From a checkpoint of a small self-supervised audio encoder (BEST-RQ): trained on read English sentences (LibriTTS-R), 149.9 epochs.
Rows from block 5, named by matrix and row number. Rows with one number belong to one channel. Each number is 50 + 15 x the weight over its row's rms, rounded and kept within 0 to 99. All counts start at 0. After the name is the row's rms in percent of the matrix's.
# convs0: first width-11 conv (model.blocks.5.convs.0.weight, 96x96x11), inputs 55-65, a 11 kernel for each
# convs1: second width-11 conv (model.blocks.5.convs.1.weight, 96x96x11, transposed), outputs 55-65, a 11 kernel for each
convs0.68 099:33 43 36 37 20 45 47 33 29 29 51 59 68 61 38 34 40 48 79 43 39 35 47 44 46 45 81 57 28 36 56 70 58 67 59 48 28 33 16 29 57 75 60 74 37 68 39 46 58 53 52 54 77 67 84 32 35 18 37 42 66 47 49 44 40 30 73 62 43 69 58 43 33 41 30 43 58 44 38 54 69 71 68 49 61 49 40 68 46 28 46 59 57 34 49 40 60 59 54 69 73 71 75 61 53 49 33 41 34 29 62 69 42 35 38 30 38 71 62 60 38
convs1.68 103:36 35 48 46 30 66 56 30 54 41 57 63 49 55 49 49 31 37 31 39 47 84 63 68 82 56 52 60 30 42 36 37 39 61 44 50 57 68 53 54 27 31 36 57 24 43 38 55 39 48 56 56 56 67 77 40 67 39 57 59 61 36 32 34 32 58 51 69 68 59 62 53 67 47 49 34 28 54 55 49 53 60 55 54 48 49 32 51 53 44 49 59 45 65 48 22 32 25 42 43 36 16 56 39 39 41 48 45 30 20 76 68 48 55 50 69 48 46 45 32 36
convs0.69 101:53 55 63 68 63 64 54 37 40 52 52 52 45 41 29 81 70 83 28 35 31 43 50 42 51 54 51 45 58 47 43 51 46 55 65 22 25 48 66 48 67 47 35 49 43 56 66 83 62 63 48 54 63 61 44 36 40 45 45 36 45 47 41 38 54 59 64 53 55 70 80 84 73 75 59 50 45 19 56 73 63 42 22 36 53 65 65 54 50 61 53 19 40 26 21 34 39 50 59 33 42 32 40 50 33 60 40 65 54 53 64 38 53 32 57 60 59 44 40 48 46
convs1.69 103:55 42 25 35 31 58 59 33 31 28 58 39 34 22 57 67 73 64 60 57 57 38 55 44 43 37 47 48 34 49 41 34 46 43 63 69 57 52 23 35 32 29 46 59 20 35 62 57 52 40 34 46 36 37 55 59 61 62 48 45 38 67 76 71 61 57 46 69 56 62 53 57 54 50 43 62 55 34 45 70 47 29 30 58 75 60 59 45 65 45 43 47 32 22 41 61 64 87 92 43 35 57 30 20 42 45 48 55 40 43 02 29 37 52 47 69 33 54 56 56 55
convs0.70 100:56 63 59 50 53 61 53 52 48 40 47 29 44 23 30 26 27 39 39 41 40 31 39 48 50 50 44 53 27 30 26 09 25 34 66 46 38 41 46 26 26 36 69 70 43 34 56 52 41 46 35 42 41 47 44 43 38 40 45 58 60 71 60 66 42 42 43 52 52 48 53 57 34 19 44 79 78 51 50 42 54 60 58 46 45 36 48 32 53 71 70 63 53 54 60 52 54 59 45 29 35 47 56 59 53 63 45 40 55 52 38 49 37 32 43 43 33 48 51 53 50
convs1.70 107:37 46 37 33 45 61 43 48 51 39 40 66 50 53 74 61 60 73 56 64 45 40 54 52 59 62 36 44 42 41 56 40 64 37 45 49 48 34 27 38 18 11 44 26 52 61 66 56 61 48 42 33 47 23 42 64 44 52 55 54 56 56 41 16 17 37 49 46 48 58 75 60 58 24 27 35 21 63 51 34 24 45 47 44 67 42 58 65 44 43 37 46 32 48 73 66 58 44 60 84 83 69 52 65 70 43 65 32 62 56 44 45 66 69 50 28 39 45 32 28 35
convs0.71 101:29 36 57 50 54 21 15 36 39 47 41 50 51 45 36 55 27 45 43 46 48 73 41 37 24 33 48 59 59 68 54 70 99 38 57 47 30 46 51 51 41 60 61 77 24 63 56 49 50 41 46 52 60 62 52 51 42 52 60 65 68 64 32 38 75 99 44 26 25 42 45 30 21 40 45 31 59 55 57 49 64 39 58 31 57 38 36 57 23 26 41 47 49 33 44 61 53 63 69 71 46 33 44 59 47 48 41 33 38 62 17 08 12 16 48 50 52 41 58 69 57
convs1.71 098:41 60 57 54 43 42 61 63 69 53 52 27 42 36 62 59 67 66 69 50 63 73 69 52 29 59 48 33 51 53 76 79 78 57 50 26 42 52 73 48 52 53 59 61 36 59 74 78 65 43 61 56 62 63 50 33 37 71 50 58 49 53 37 52 54 81 39 53 65 74 87 73 60 54 62 78 80 40 45 32 43 66 59 49 53 42 47 75 36 55 64 66 56 39 74 76 60 45 58 59 66 53 51 26 49 31 50 54 53 64 57 58 49 67 62 65 73 48 39 65 78
convs0.72 100:25 43 35 37 56 47 31 23 40 63 61 57 55 29 31 46 34 53 47 32 35 48 59 62 63 58 46 75 68 56 52 66 73 38 37 41 27 36 40 46 35 56 30 41 44 56 48 49 48 22 40 55 48 50 44 41 58 54 47 61 47 49 44 28 48 59 52 36 53 45 49 73 70 70 61 69 80 49 28 71 39 44 83 59 50 50 44 49 62 70 77 70 70 66 84 73 58 74 75 48 39 55 40 42 71 78 65 30 32 49 54 58 57 62 51 65 65 49 53 52 66
convs1.72 103:47 42 70 65 37 46 52 42 22 70 43 33 37 55 58 61 40 61 51 41 38 14 52 35 52 31 28 67 58 43 36 41 30 27 22 29 37 56 66 52 64 54 49 39 84 63 57 53 37 37 59 66 58 72 58 51 58 72 80 75 45 48 10 49 25 00 44 64 77 63 65 42 53 66 71 70 66 44 55 18 41 69 46 63 95 90 51 59 69 62 58 59 25 41 44 53 61 43 35 62 64 51 48 54 22 64 86 46 53 60 44 59 78 79 57 63 54 62 62 53 44
convs0.73 101:59 48 43 33 54 57 61 65 66 31 29 36 44 50 43 40 55 55 48 59 48 36 46 62 67 65 75 88 64 53 70 53 44 41 48 74 37 44 32 50 48 69 67 32 38 41 63 41 18 42 49 47 48 44 50 46 52 56 43 45 64 40 55 56 46 25 37 69 61 61 35 56 47 45 44 36 38 49 73 41 43 30 75 49 56 71 52 29 45 80 53 46 36 53 60 40 34 28 49 75 51 41 41 54 58 50 55 55 49 59 46 41 51 50 60 56 57 60 69 57 39
convs1.73 101:49 47 64 56 64 71 79 58 43 45 53 69 49 45 64 27 07 45 36 24 22 45 68 57 63 54 43 58 70 69 73 72 73 54 79 81 76 67 66 59 69 46 60 76 35 33 48 25 21 53 35 31 37 40 55 41 57 67 41 42 34 43 63 54 52 49 63 87 51 35 55 40 59 45 23 40 48 42 49 41 76 49 46 46 28 54 53 50 53 51 50 52 59 79 58 43 38 24 29 46 21 46 56 60 34 36 58 54 46 52 64 48 31 48 56 72 74 56 31 49 63
convs0.74 099:51 41 22 59 60 33 47 61 58 61 64 33 57 49 50 56 53 44 74 78 53 34 46 33 32 59 71 59 50 46 51 63 57 48 36 49 65 64 65 48 24 27 28 37 43 57 68 77 51 45 52 46 25 53 49 63 53 68 58 76 80 69 31 16 40 50 42 41 18 17 33 49 52 53 44 46 42 62 49 29 58 21 62 35 47 48 57 46 48 38 22 53 41 48 54 50 47 63 58 33 40 39 46 30 30 33 27 52 41 45 68 65 56 59 72 59 45 57 56 34 26
convs1.74 096:32 27 49 42 50 31 33 53 50 38 52 44 66 76 75 50 42 46 54 73 50 44 57 86 67 77 67 59 76 64 29 42 49 44 50 53 33 33 48 58 52 66 61 54 57 55 27 36 47 56 60 52 68 44 40 57 53 11 21 36 56 85 82 75 92 65 25 51 28 39 38 50 46 61 74 55 51 51 35 39 38 37 45 46 35 40 54 45 56 58 65 50 42 52 53 56 58 52 56 49 65 57 38 36 27 08 23 35 47 44 33 48 41 64 42 46 63 84 64 66 63
convs0.75 102:69 83 54 04 03 73 45 53 64 65 26 65 45 90 75 68 33 51 67 65 46 37 39 46 57 40 20 11 53 53 49 36 44 25 51 56 67 04 67 71 53 44 36 47 33 41 59 74 59 62 46 50 42 56 41 56 52 38 48 32 71 48 37 52 46 34 40 43 13 00 28 52 66 35 40 47 46 33 44 42 57 91 83 40 26 56 39 60 46 56 71 34 16 59 65 61 49 40 54 45 35 31 42 53 48 47 32 51 44 45 64 35 50 44 47 51 44 57 58 46 47
convs1.75 100:79 53 62 60 44 51 28 23 29 61 31 34 51 66 66 59 25 33 69 53 72 72 45 30 65 33 75 53 73 56 70 57 50 61 60 69 76 53 52 23 65 69 51 40 54 52 34 56 62 14 29 37 36 39 45 35 41 29 60 59 61 51 39 64 60 58 63 29 45 56 61 62 63 32 55 33 57 54 41 52 24 43 28 55 52 49 65 63 38 62 70 61 62 72 56 56 78 75 61 50 49 48 33 00 20 48 43 62 52 32 29 38 35 38 30 36 27 61 41 47 36
convs0.76 100:46 57 42 42 44 64 54 54 54 69 67 48 47 47 42 38 42 83 82 55 27 33 38 45 33 39 26 31 24 42 56 48 36 43 29 67 55 33 27 32 37 45 72 64 72 58 59 63 62 57 50 67 61 44 49 54 48 45 50 51 62 62 55 39 24 42 42 69 58 49 42 29 35 43 52 43 44 48 61 62 61 49 43 41 43 39 38 49 28 32 36 42 42 47 55 57 54 63 28 72 55 54 58 39 48 60 49 56 66 54 43 49 66 49 25 36 47 33 41 22 51
convs1.76 101:48 34 29 54 62 78 53 47 43 37 35 41 48 55 34 47 39 31 32 66 50 68 70 67 93 66 26 35 18 07 23 62 73 64 84 59 48 47 40 49 65 56 31 19 33 11 44 43 45 33 35 55 49 45 48 75 66 68 36 47 56 45 35 33 39 46 16 52 65 38 35 28 17 40 41 39 46 62 63 53 42 28 39 46 49 48 59 60 29 39 54 81 65 39 24 18 22 34 34 43 64 64 44 43 43 37 28 31 49 41 61 59 54 45 57 48 42 54 58 44 73
convs0.77 101:51 67 33 50 76 81 69 29 29 37 55 41 39 35 33 32 38 53 46 53 52 63 49 52 59 29 37 27 34 62 60 67 75 72 39 34 56 66 37 33 63 38 43 55 47 52 44 27 54 58 75 43 53 42 44 62 38 18 43 49 52 56 50 56 40 46 52 42 44 44 44 61 66 55 55 38 36 41 59 63 60 54 77 46 61 58 66 66 56 63 63 65 62 65 55 35 49 39 42 54 56 53 38 43 70 44 45 51 63 55 55 52 38 53 27 27 44 28 53 53 70
convs1.77 103:60 35 45 55 37 68 54 76 74 74 65 52 50 50 15 31 29 31 56 62 59 62 59 48 57 66 61 52 65 65 42 61 42 46 55 37 47 38 44 60 47 50 22 25 79 52 35 56 57 41 41 53 55 61 60 45 47 56 57 45 55 57 72 87 70 70 41 24 50 68 61 54 71 48 42 56 47 54 48 46 47 22 42 60 55 45 56 59 38 54 62 45 28 54 62 73 55 47 60 45 58 40 30 42 37 51 56 59 32 35 58 41 45 35 33 32 42 43 74 68 65
convs0.78 100:63 72 80 78 74 59 58 61 57 56 62 37 25 40 32 37 48 68 69 47 32 52 82 79 83 78 66 56 51 46 55 73 55 73 67 48 61 60 52 34 42 54 48 52 46 28 31 22 34 54 38 61 53 47 43 59 71 71 67 25 12 33 35 39 35 35 55 40 40 48 56 36 30 38 48 53 49 53 42 67 39 50 48 25 23 18 33 42 48 38 42 51 72 59 34 27 38 45 70 82 44 71 50 36 39 37 36 53 74 76 44 48 55 45 24 38 47 62 53 23 25
convs1.78 100:59 66 75 78 60 76 66 61 46 42 48 46 47 39 58 57 35 23 28 51 51 48 62 54 42 54 25 51 60 58 74 71 77 71 57 51 35 41 50 36 57 68 65 45 54 57 57 44 46 52 62 62 62 46 42 27 33 38 36 18 44 20 35 41 59 70 58 55 31 35 49 57 46 46 41 48 58 42 55 46 56 40 27 52 59 41 46 41 81 71 70 38 57 51 50 46 34 41 63 72 61 54 42 55 65 70 60 47 49 50 60 51 57 58 60 43 30 31 51 38 46
convs0.79 099:45 29 57 55 57 65 54 45 18 17 34 28 37 28 24 53 44 49 59 70 35 26 46 24 33 43 34 47 65 65 54 53 62 39 43 54 52 69 67 45 59 56 54 55 60 62 57 54 62 62 48 51 62 51 35 31 47 35 57 64 56 61 48 50 62 59 58 77 57 22 62 76 65 51 54 51 37 42 56 57 44 51 36 51 67 65 59 56 37 67 46 47 54 61 45 58 50 54 46 54 36 40 53 48 45 59 69 51 51 65 37 56 38 38 39 35 46 51 38 51 50
convs1.79 097:54 44 47 55 51 42 37 62 78 63 69 60 68 74 68 53 47 55 56 60 47 38 50 36 43 53 53 54 44 32 34 50 68 41 50 56 54 58 58 50 38 25 25 39 53 25 44 47 53 36 39 38 33 48 52 53 48 61 71 72 44 37 40 27 40 26 56 78 50 56 64 27 35 42 24 29 29 65 52 34 41 49 66 52 69 52 43 30 67 62 50 26 31 38 38 36 57 34 63 71 54 53 29 45 53 36 49 41 47 49 77 68 80 80 77 53 55 57 61 58 62
convs0.80 097:60 44 52 62 43 60 62 40 35 37 44 44 43 38 23 41 24 66 60 42 37 40 48 55 63 69 61 65 60 45 44 51 56 21 12 03 35 47 43 47 48 57 53 42 46 37 37 51 48 62 57 49 34 46 50 40 33 42 31 46 67 69 72 58 58 62 36 30 63 56 52 41 53 47 64 56 63 53 28 48 43 42 36 41 49 71 53 53 47 60 69 63 52 63 52 42 45 59 51 34 31 48 63 53 40 39 49 50 51 38 39 56 64 53 60 58 53 33 39 53 47
convs1.80 091:44 36 27 35 22 22 26 31 44 53 60 43 55 69 76 66 45 42 64 60 61 59 45 48 44 32 30 44 72 85 66 55 60 54 35 49 57 61 48 45 47 54 63 62 49 53 49 53 71 89 69 41 36 47 48 61 55 57 68 67 64 54 54 51 62 53 62 53 45 50 45 49 50 33 24 21 25 54 56 46 44 66 61 63 55 50 40 38 54 60 37 38 38 47 53 64 56 55 58 48 26 39 34 36 48 31 33 42 43 47 36 42 57 46 39 40 56 62 93 79 75