python train.py --model="self-supervised audio encoder (BEST-RQ)" --train_examples=15625 --hop_length=160 --input="log_mel" --win_length=400 --codebook_size=1024 --arch="tc_resnet" --hidden_act="prelu" --depths=[2, 5, 5] --kernel_size=11 --dropout=0.05 --optimizer="nadamw" --learning_rate=0.0047 --epochs=149.9 --final_lr_fraction=0.1
Rows from block 7 of a small self-supervised audio encoder (BEST-RQ), named by matrix and row number. Rows with one number belong to one channel. Each number is 128 + 24 x the weight over its row's rms, rounded and kept within 0 to 255. All counts start at 0. After the name is the row's rms in percent of the matrix's.
After each channel's rows are labels from the 100 clips, of 14848, where the channel reaches its highest value: "top examples" is what is common among them. Only what is clearly more common there than usual is listed. The data: read English sentences (LibriTTS-R). In brackets: how many of the 100.
# convs0: first width-11 conv (model.blocks.7.convs.0.weight, 96x96x11, each kernel summed), inputs 0-95
# convs1: second width-11 conv (model.blocks.7.convs.1.weight, 96x96x11, transposed, each kernel summed), outputs 0-95

convs0.5 087 [100 132 131 141 140 103 154 115 188 129 155 145 134 120 109  91 113 143 105 116 138 168 135 144 115 110 146 128 100 102 140 118 144 180 163  71 167 115 129 116 147 142 100 128  98 144 118 152 103  91 106 142 145  64 159 110 127  99 139 124 138 102 132 116 115 102 133 146 137 133 141 128 128 102 178 136 152  81 141 153 112 166 110 108 106 140  71 146 106 109 106 114 127 152 109 105]
convs1.5 086 [128 108 151 161 149 114 118 140 114 104 137 147 137 105 139 101 155 127 127  96 159 119 126 176 113 135 110 147 132 126 128 118 123 172 140 140 138 120 143 131 100 122 149 135 115  93 107 146 140 124 103  94  91 148 103 132  91 108 156 110 125 136 157 174 122  59 137 134 102 143 158 130  86  95 138  72 112 151 148 187 152 101 103 147 126 124 145 142 141 201 100 132 136 135 112 111]
top examples: voice: female (95)

convs0.71 097 [ 73  87 102 121 143 139 146 136 120 124 129 147  94 120  83 139 120 118 123 152 118 102 158 130 118 113 115 135 154 142  77 128  99 115 119 155  78 110 120 125 100  75 163 123 119 147 104 166  99 129 109  99 130 124  97 153 129 156 143 104 159 113 123 155 115 123 168 124  90 188 133 152 138  94 122 165 133 111 133 128 112  99 129 111 117 104 133 153 122 122  98 107  80  92 164 135]
convs1.71 095 [148  67 126 131 112 121 163 152  93 134 148  90 155 139 167  97 109 146  90 125 132 177 115 169 132 151 146 170 109 126 126 156 123 125  58 142 111  94 136 128 147  85 100 141 175 126 132 128 105 106  87 125 135 127 134 132 119 147 153 119 120 112 129 146  90  96 127 148 146 102  99 115 158 139 136 116 121 105 108 110 146  96 109 131 168 139 118 161  83 113 141 153 114 116 140 121]
top examples: voice: female (99)

convs0.17 105 [125 151 109 145 125 148 112 152 146 123  96 116  95 117 127 155  93 115 105  99  98  99 160 138 125 104 108 153 150 146 117  82 173 100  91 102 123 127 100 105 128 151 136 132  93 162 141 125 134 128 127 100 132 154 152 130 129 120 155 149 117  86 152 106 120 111  82 117  92 148 146  67 136 148 158 129 129 116 157  97  93 111 127 155 128 178  91 152 136 158 126 120 104  75 153 127]
convs1.17 115 [159 131 121  81 139 122 117 128 142 137  95 122 132 115 151 144 100  67 103 101 154 123 123 142 149  96 184 121 124 162 130 113 152 148 132  70 118 172 106 103 105 139  99 124 158 144 100 134 158 116 133  86 115 112 162 147 130 143 155 135 129 102 151 123 166 137 118 153 117 161 120 111 139 159 137 151  99 130 157  89 110 126 140 108 126 117  96 139  73 131 121 135  95  71 135 140]
top examples: voice: female (90)

convs0.60 095 [163 136 126 138 108 129 104 124 166  92 116 110 137 129 151 115 119 121  82 123 102 137 106 173 123 146 104 139  93  88 119 135 106 124 110 135 108 153 167 116 145 144 109 161 126 131 137 134 129 135 147 144 131 136 159  88 150 157 162 133 148 135 146  89 141 141 125 150 121 128 154 155  60 136  97 170 138 135 134 153  98 144  23 139 121 118 135 126 131 134 165 146 117 119 141 107]
convs1.60 101 [143 143  72 130 125 143  82 109 166 109 165 141 113 146  77  93 106 131 103 152 141 178 136 161 105 133  96 126 110 140 155 145  53 132 133 131 160 139 156  94 135 166 137 116 142 126 107  88 155 118 160 119 109 127 125 133 142 131 164 122 104 114 134 105 132 121  98  87 137 138 123 117  94 118 155 159 143 167 147 123 106 142  87  99 147 118 155 104 162 147 124 119 129 129 123 123]
top examples: voice: female (84)

convs0.12 101 [153 121 141 131 120 119 102  97 173 120 121 107 156  84 128 103 142 165 157 117 108 149 114 117 118 132 137 133 173 135 141 119  94 166 122 168 169 138 119 124  96  90 130 124 138 123 102 125 121 155 123 130 128 138 136 113  98  92 100 119 165 143 152 162 101 102  57 129 134 133 164 100 115 130  91 132 149 105 129 126 114 146 110 131 119 111 120 123 140 142 132 150  36 168 133 110]
convs1.12 083 [ 78  84 126 181 100 147 151 141 173 135 131 102 111 131 131 148  90 120 173  97 117 128  88 120 136 113 163 133 175 111 129 112 146 138 123 115 102 116  99 137 113 104 138 114 129 130 117 113 130 170 154  93 100 154 131 127 152 175 126 154 153  88 126 151  91 109  95 169 141  72 108 146  96 112 116 115 130 125 105 120 147 129  85 139 131 141 154 100 112 130 161 153 132 129 127 143]
top examples: voice: female (82)

convs0.88 106 [123 139 157 111  76 121 127 113 111  89  98 104 102 168 142 145 166 118 108 113 120 116  60 136 139 141 149 143 147  97 123  96 120 135 109 166  98 105 120 135  92 119 113 120 156 126 107 102 115  78  66 153  88 116  96 152 149 163 115 113 127 146 105 120 122 102 134 113 127 128 102 141 157 126 118 124 144 151 105 132 135 113 174 100 151 123 130  82 109 108 138 155  86 129 114 155]
convs1.88 100 [115 155  94 143 166  94 117 174  91 145 159  86 182 175 125 100 148 132 111 127 117 126 104 117  94 119 159 119 120 120 148 138 145 114  84  89 137 141  91 120 152 168 176 159 122 131 137 141 141 139 143 150 121 142 108 129 135 163 115 130 121 129 119 153 101 109 135 130 114 164 176 132 143 146 124 122 110 189 129 132 110 132 171 135  80 128 100 106 132 167 136 112 144 133 109 145]
top examples: voice: male (73)

convs0.49 107 [103 132 131  84 136 121 123 124 123 119 101 104 107 124 124 114 109 148 120 163 137 115 156 123 134 108 134  79 110 113 112  86 151  92 137  98 134 120 113 126 119 153 116 103  85  78 131 152  91  95 139 115 125 129 121  98  97 116 125 129  87 135 149 111 122 101 130 152 102 117  77 153 125  77 124 133 143 117 151 153 102 101 111 111 117 159 101 168 126 117 156 104  70 169  75 154]
convs1.49 118 [ 90  91 123 108 156 134 103 131 134 120  87 124 142 132 109 125 111 107  88 105 141 114 128 155 120 132 133 166 118 101 105 147 129 111 112 122 146 120 100 141 137  86  49  88 100 125 105 117 103 128 107  99 155  95 141 155  88 132 128 127  95  95 130 122 114 111 100 146 111 112 123 127 142 111 131  79  93 105 153 143 154 135  99 111 125 108 135 170  83 117  99 143 109 185 103 148]
top examples: voice: female (88)

convs0.94 100 [113 107 162 108 140 120 140 104 117 142 140 166 130 167 115 103 143 117 155 126 106 122 156 130 125 107 147 140  59 110 111 125 113 144 131 118 114 129 115 104 114 149 203 126 109 128 114 127 128 133 143 115 128 102 132 146  54 144 149 131 140 124 117 134 164  98 139 111 103 141 176 145 133 109 108  59 156 117 101 144 113 135 116 162 127 130 125 116 148 135 126  57 110 171 131 150]
convs1.94 112 [132 141 141 128 123 158 126 152 117 107 136 165 110 118  89 138 168 124 150 147 132  96 147 138 141 129 121 130 101  81  95 160 149 119 139 150 112  95 110 118 155 153 155 139 141 133 132 128 120 143 127  84 140 157 133 165  52 127 146 111 132 107 157 126 158  82 135 162  90 148 147 142 142  93 135  85 168  98 128 131 140 109 121 181 124 143 134  96 142 144 125  66 148 148 119 110]
top examples: voice: female (79)

convs0.66 095 [165 177 140 118 108 116 100 135  80 119 112 129 117 124 163 115  88 123 120  80 115 113 121 175 124 135 113 110 134 117 144 173 162 131 125 130 129 125 122 146 136  75 154 148 168 116 133 138 158 114 131 114 103 141 136 148 129 146 105  94 159 124 124 147 125 129 101 137 149 128 104 133 115 139 145 115 143  91 104 158  67 151 108  98 115 153 150 129 125 134 201  94  77 130 160 122]
convs1.66 099 [123 136 111 115 142  93 151 102 130 125 103 101 118 123 178 136 128 180 115 127 133 124 133 185 123 109 113 165 133 143 128 144 141 167 109 119 135 120 160 109 127 122 154 134 120 127  62 132 154 143  98 111 118 144 125 114 102 139 116 172 149 113 112 108  81 131 119 100 147 158 131 119  98 155 110 148 183 107 154 198  74 142 125 136 136  81 136 138 158 150 133 117 121 105 136 118]
top examples: voice: female (97)

convs0.29 109 [144 118 118 140 116 123 143 149 110 153 136  98 124 155 190 112 138  79 119  96 132 141 106 146 126 169 174 127 178 113 116 146 149 110  89  84 120 110 112 120 138 116 140 127 148 168 139 202 141 165 103 164 126 148 119 133 107 151 128 112 139 146 114 128 135 160 151 141 152 120 144 114 145 164 195 145 140 162 155 159 131 116 134 113 139 147 162 129  97 111 139 121 153 137 111 140]
convs1.29 093 [120 114 154  88 107 125 132  77 108 136  88 116 148 138 109 115 122 117 112  93 141 106 146 102 115 181 162 154 116 143  93 136 100  75 168 144 143  79 132 146 130 115 112 147  67 160 135 145 129 140  82 146 123 130 120 125 155 124 159 129 172 107 120 112 126 150 151 133 126  96 161 112 111 138 172 124 135 107 163 167 149 145 147 113 141 121 142 138 124 148 122 116 133 141 185 149]
top examples: voice: female (98)

convs0.2 092 [105 126 140 128 138 127 147  91 127 102 108 144 132 105  78 140  85 109 113 139  82 128 149 138 144  82 127 192  83 174 108 139  81  93 138 111 122 126 142 146 128 135 148 120 144 146 122 141 116 134 115 102  89 122 149 150 134 177 127 163 122 130 135 135 160 125 113 132  82 156 171 154 158 114 153 121 129 124 119 110 130  74 112 132 115  76 145 107 116 111 109 128 146 123  88 148]
convs1.2 100 [131  96 114  96 118  74  90 148  95 125 148 143 124 109 122 106  68 151 141 104 148 134 108 162 127 149 135 130 105 136 145 121 133 103 124 115  91 128 142 193 127 135  99 137 158 104 140  84 116 106 116 132 107 105 129 168 101 123 145 129 103 110 115  87 141  83 105 111 109 124 116  63 111 117 162 115 116 131 121 121 172 107 111 134 124 109  94 166  99 137 120 105 130 104  91 139]
top examples: voice: female (99)

convs0.18 098 [107  83 127 113 122 145 134 125 163 114 114  99 149 131 102 141 114 119 132 141 149 110 136 120 138 173 121 145 184 111  64 118  87  82 136  81 120 110 165 156  95  86  92 165  99 111 130 137 144 127 128 165 136 137 136 114 121 136 135 126 141 169 108 127 104 157 171 140 104  99 152 132 136 150 102 131 157 134 121 101 177 110 114 108 128 101 181 126 113 127  98 139 110 120 109 127]
convs1.18 093 [135 120 149 158 138 144 114  98 105 128 134  93 168 177 106 156 144 132 122 168 138 140 164 133 142 142 146 119 189 141 110 127 105  85 146 144 173  97 132 106 100 126  98 171 142  86  77 104 141 113 129 137 148 112 171 124 110 145 170  67 127 162 162 146 101 152 139 137 130 141 135 128 108 131 126 107 159 113 136 118 100 102 133 116 107 139 150 166 140 146 126 126 144 142 142 158]
top examples: voice: female (81)

convs0.11 094 [119  94 124 133 149  67  93 117 143 126 104 114 115  91 105 140 153 179 141 150 123  97  82 100 108 141 108 103  78 139 173  84 128 131 130 105 128 137 155 118 148 143 114 115  75 106 119 113 135 116 151 161 153 144 157 145 143 117 143 152 126 165 153 121 159 145 146 100 113 132 148 167 119 136 172 104 159 126 104  91 122 116 130 163 151 123 131 127 148 118 128 108 175 152 119 146]
convs1.11 098 [158 157 126 130 125  82  64  84 132 105  98 148 117 112 100  99 129 100 111 142  99  93 112 147 129 157 129 131 101 140 163 133 125 131 146 117 156 157 125 115 143 138 125 103 143 112 117 141 125 111 101 107 139 125 160 149 136  98 127 151 136 138 151  91 111 136 213 101  84 172 134 151 116 115 144 135 121  76 136 108 132 120  98 154 147 147 155 100 109 142 128 126 159  99 160 124]
top examples: voice: female (93)

convs0.74 109 [ 90 158  98 166 154 125 116 118 138 168 102 139  92  71 122 113 117 142 127 137 134  63 147 135 143 123 124 125 120 147 151 115 164 144 140  94 138 141 119 119 166 104  60 121  77 104 137 141 130 126 127 174  95 135 124 171 129 105 140 121 113 122 116 155 138 135 152 113 132 108 154 117 156 151 130 122 112  87  99  91 118  90 171 114 109 144 105 107 113 151 134 141 167 119 138 111]
convs1.74 104 [134  95 112 103 156  96 136 138 121 163 146 139 131  75 148 151 138 125 165 144 115 151 108 146 159 136  87 110 143 131 139 129 137 123 127  90 160 115 133 108 132 122  79 132 118 127 143 167 146  98 119 138 123 150 132 157 123 151 127 175 130 118 117 139 110 121  89 106 113  90 112 118  97 175 121 150  82 102 109  78 145 102 124 175 121 152 107 128  58 162 137 109 159 148 122 122]
top examples: voice: female (91)

convs0.19 109 [ 92  83 144 131 153 100  65 122 112 143 104 130 121 121 122 158 131 125 124 113 103 117 120 183 120 160  93  80 114 110 140 128 111 133  97 112 124 116 121 129 122 129  79 133  91 161  94 121 119 141 151 159 135 113 115 122 138  81 134 177 145  93 116 141 133 148 120 122  86 140  93 157 140 102 131 128 140  97  91 164 131 133 139 130 153 138 132 125  97 113 117 131 122 146  96  54]
convs1.19 111 [122 140 134 132 140 153  63 151 121 156 135 160 141 103  94 167 104 134 142 145 124 135  98 135 101 131 170 112 109 129 123  95 140  98 132  81 143 144 105 118 161 103 134 131 102 158 126 144 146 109 113 155  82  73 136 134 110 138 156 127 128 102 159 117 170 134 122 141 120 111 151 150 162  80  94 157 129 127 147 131 136 111 136  84 164 129 129  94  65 108 124 149 108 140 114 148]
top examples: voice: female (85)

convs0.89 088 [ 68 109 127  64 119 103  78 100 137  93 134 106 158 126 135 139 135 158 113 134 138 140 101  97 142 110 122 145 136 147 130 108 112  89  90 181 117 106 129 138 163  85 153 112 127  78 130 150 122 153 120 140 134  98 145 120  98 164 131 114 131 175 171 148 144 115 127 139 139 119 149 126 109 164  96 161 108  93 177 137 137 118 112 141 129  90 119 136 103 145 122 142 128 116 131 145]
convs1.89 092 [116 115 103 149 116 163 116 149 103 146 152 127 108 166 130 125 112 122 143 127 136 154  88 125  93 142 109 133 107  83 119 173 140  74 175 127 159  96  92 149 141  99 100  99 150  87 122 139  82 123 140 157 179 131 114 103 168 126 115 105 119 106 115  98 155 100 112 100 135 122 134  87 153 118 116 140 101 104 108 109 154 121 132 126 120 163 124 165  99 119 123  95 128 167 112 131]
top examples: voice: female (83)

convs0.30 116 [116 152 143 131 120  69  94 105 131 142 116 136 155 107 101  93 133  89 149 127 156 130 148 169 138 113  90  96 116 126 126 128 102 130 105 117  95 117 127 158 118 124 127  57 114 127 105  71 100 135 126 122 146 135 185 130 158 103  97 153 148 125 111 136 130 153 145 133 111 106 138 141 130  57 166 123 141 143 116 135 113 149 147 161 155 122 144 121 101  93 113 150 146 136 140  91]
convs1.30 120 [ 95 147 138 125 100 113 134 112 101 133 139 125 145  74  98  94  97 139 135 103 190 144 136 138 157 103 168 129 111 140 155 116  95 117 134 147 110 109 108 156 128  95 141  99 128 125 155 123  89  76 168 144 161 107 136 142 140 115 101 132  78 170 117 141 149 121 110  69 141  92 164 132 153 121 160 124 151 153 146 117 127 139 145 124 169 128 112  98 107 108 147 125  92 129 130 122]
top examples: voice: female (79)

convs0.4 122 [114 107  88  90 132 115 113 132 112 137 160 127 185 169  92  99 104 114 139 130 102 134 142 119 133 132 133 149  92 162  98 139 111  82 137 140 108 136 112 142 154  99 157 132 117 130 177 143 122 125 115 140 147 112 134  74 133 132 115 155 118 121 152 114 151 159 131 140  55 119 157 147 121  38 133 143  99  87 108 120 111 144 121 150 147 113 109 127 134 127 130 111 141 123 111 125]
convs1.4 133 [ 89 124 123 104 114 136 104 125 156 127 160 123 194 186  77 117 133 114 159 152 129 124 171 129 123  94 141 162 162 139  89 127 107 147 154 129 110 136 129 191 139 126 144 127 131 174 146 112 116 101 155 119 177 139 125 114 107 148 112 152 136 100 128 143 141 165 162 131  83 128 157 135 135 108 126 133 108 109 100 120 140 119 141 143 130  90 132 150 109  68 152 124 135 132 123 128]
top examples: voice: female (82)

convs0.38 112 [101 138 126 113 136 140  89 141 141 158  93 108 171 108 115 128 101 123 121 104 147 139 154 176 139 120 138 172 136 163 131  77 137 105 122  65  85 118  99 124 120 132 121 115 113 152 113 150 105 143 119 155  91 142 121 157 135 149 132 119 109 105 131 135 167 139 103 136 116 107 155 114  48  87 108 165 118 149 129 101  95 120 132 168 138  99 142  82 122 126 114 122 145 127 132 123]
convs1.38 118 [104 157 126 139 151 110  86 157 143 139 127 128 140  97  95 121  99 132 143 136 181 155 140 183 142 138 107 161 130 151 139 119 149 149 182 153 145 159 123 149 123 123 121 115 150 122  96  99  91 127 138 126 139 153 145 149  82  94 146 125 102 146 119 140 161 136  78 135 146 117 159 148 146 102 119 167 157 139 163 151 105 125 141 146 149  65 114 121 117 100  93 149 114 130 166 127]
top examples: voice: female (95)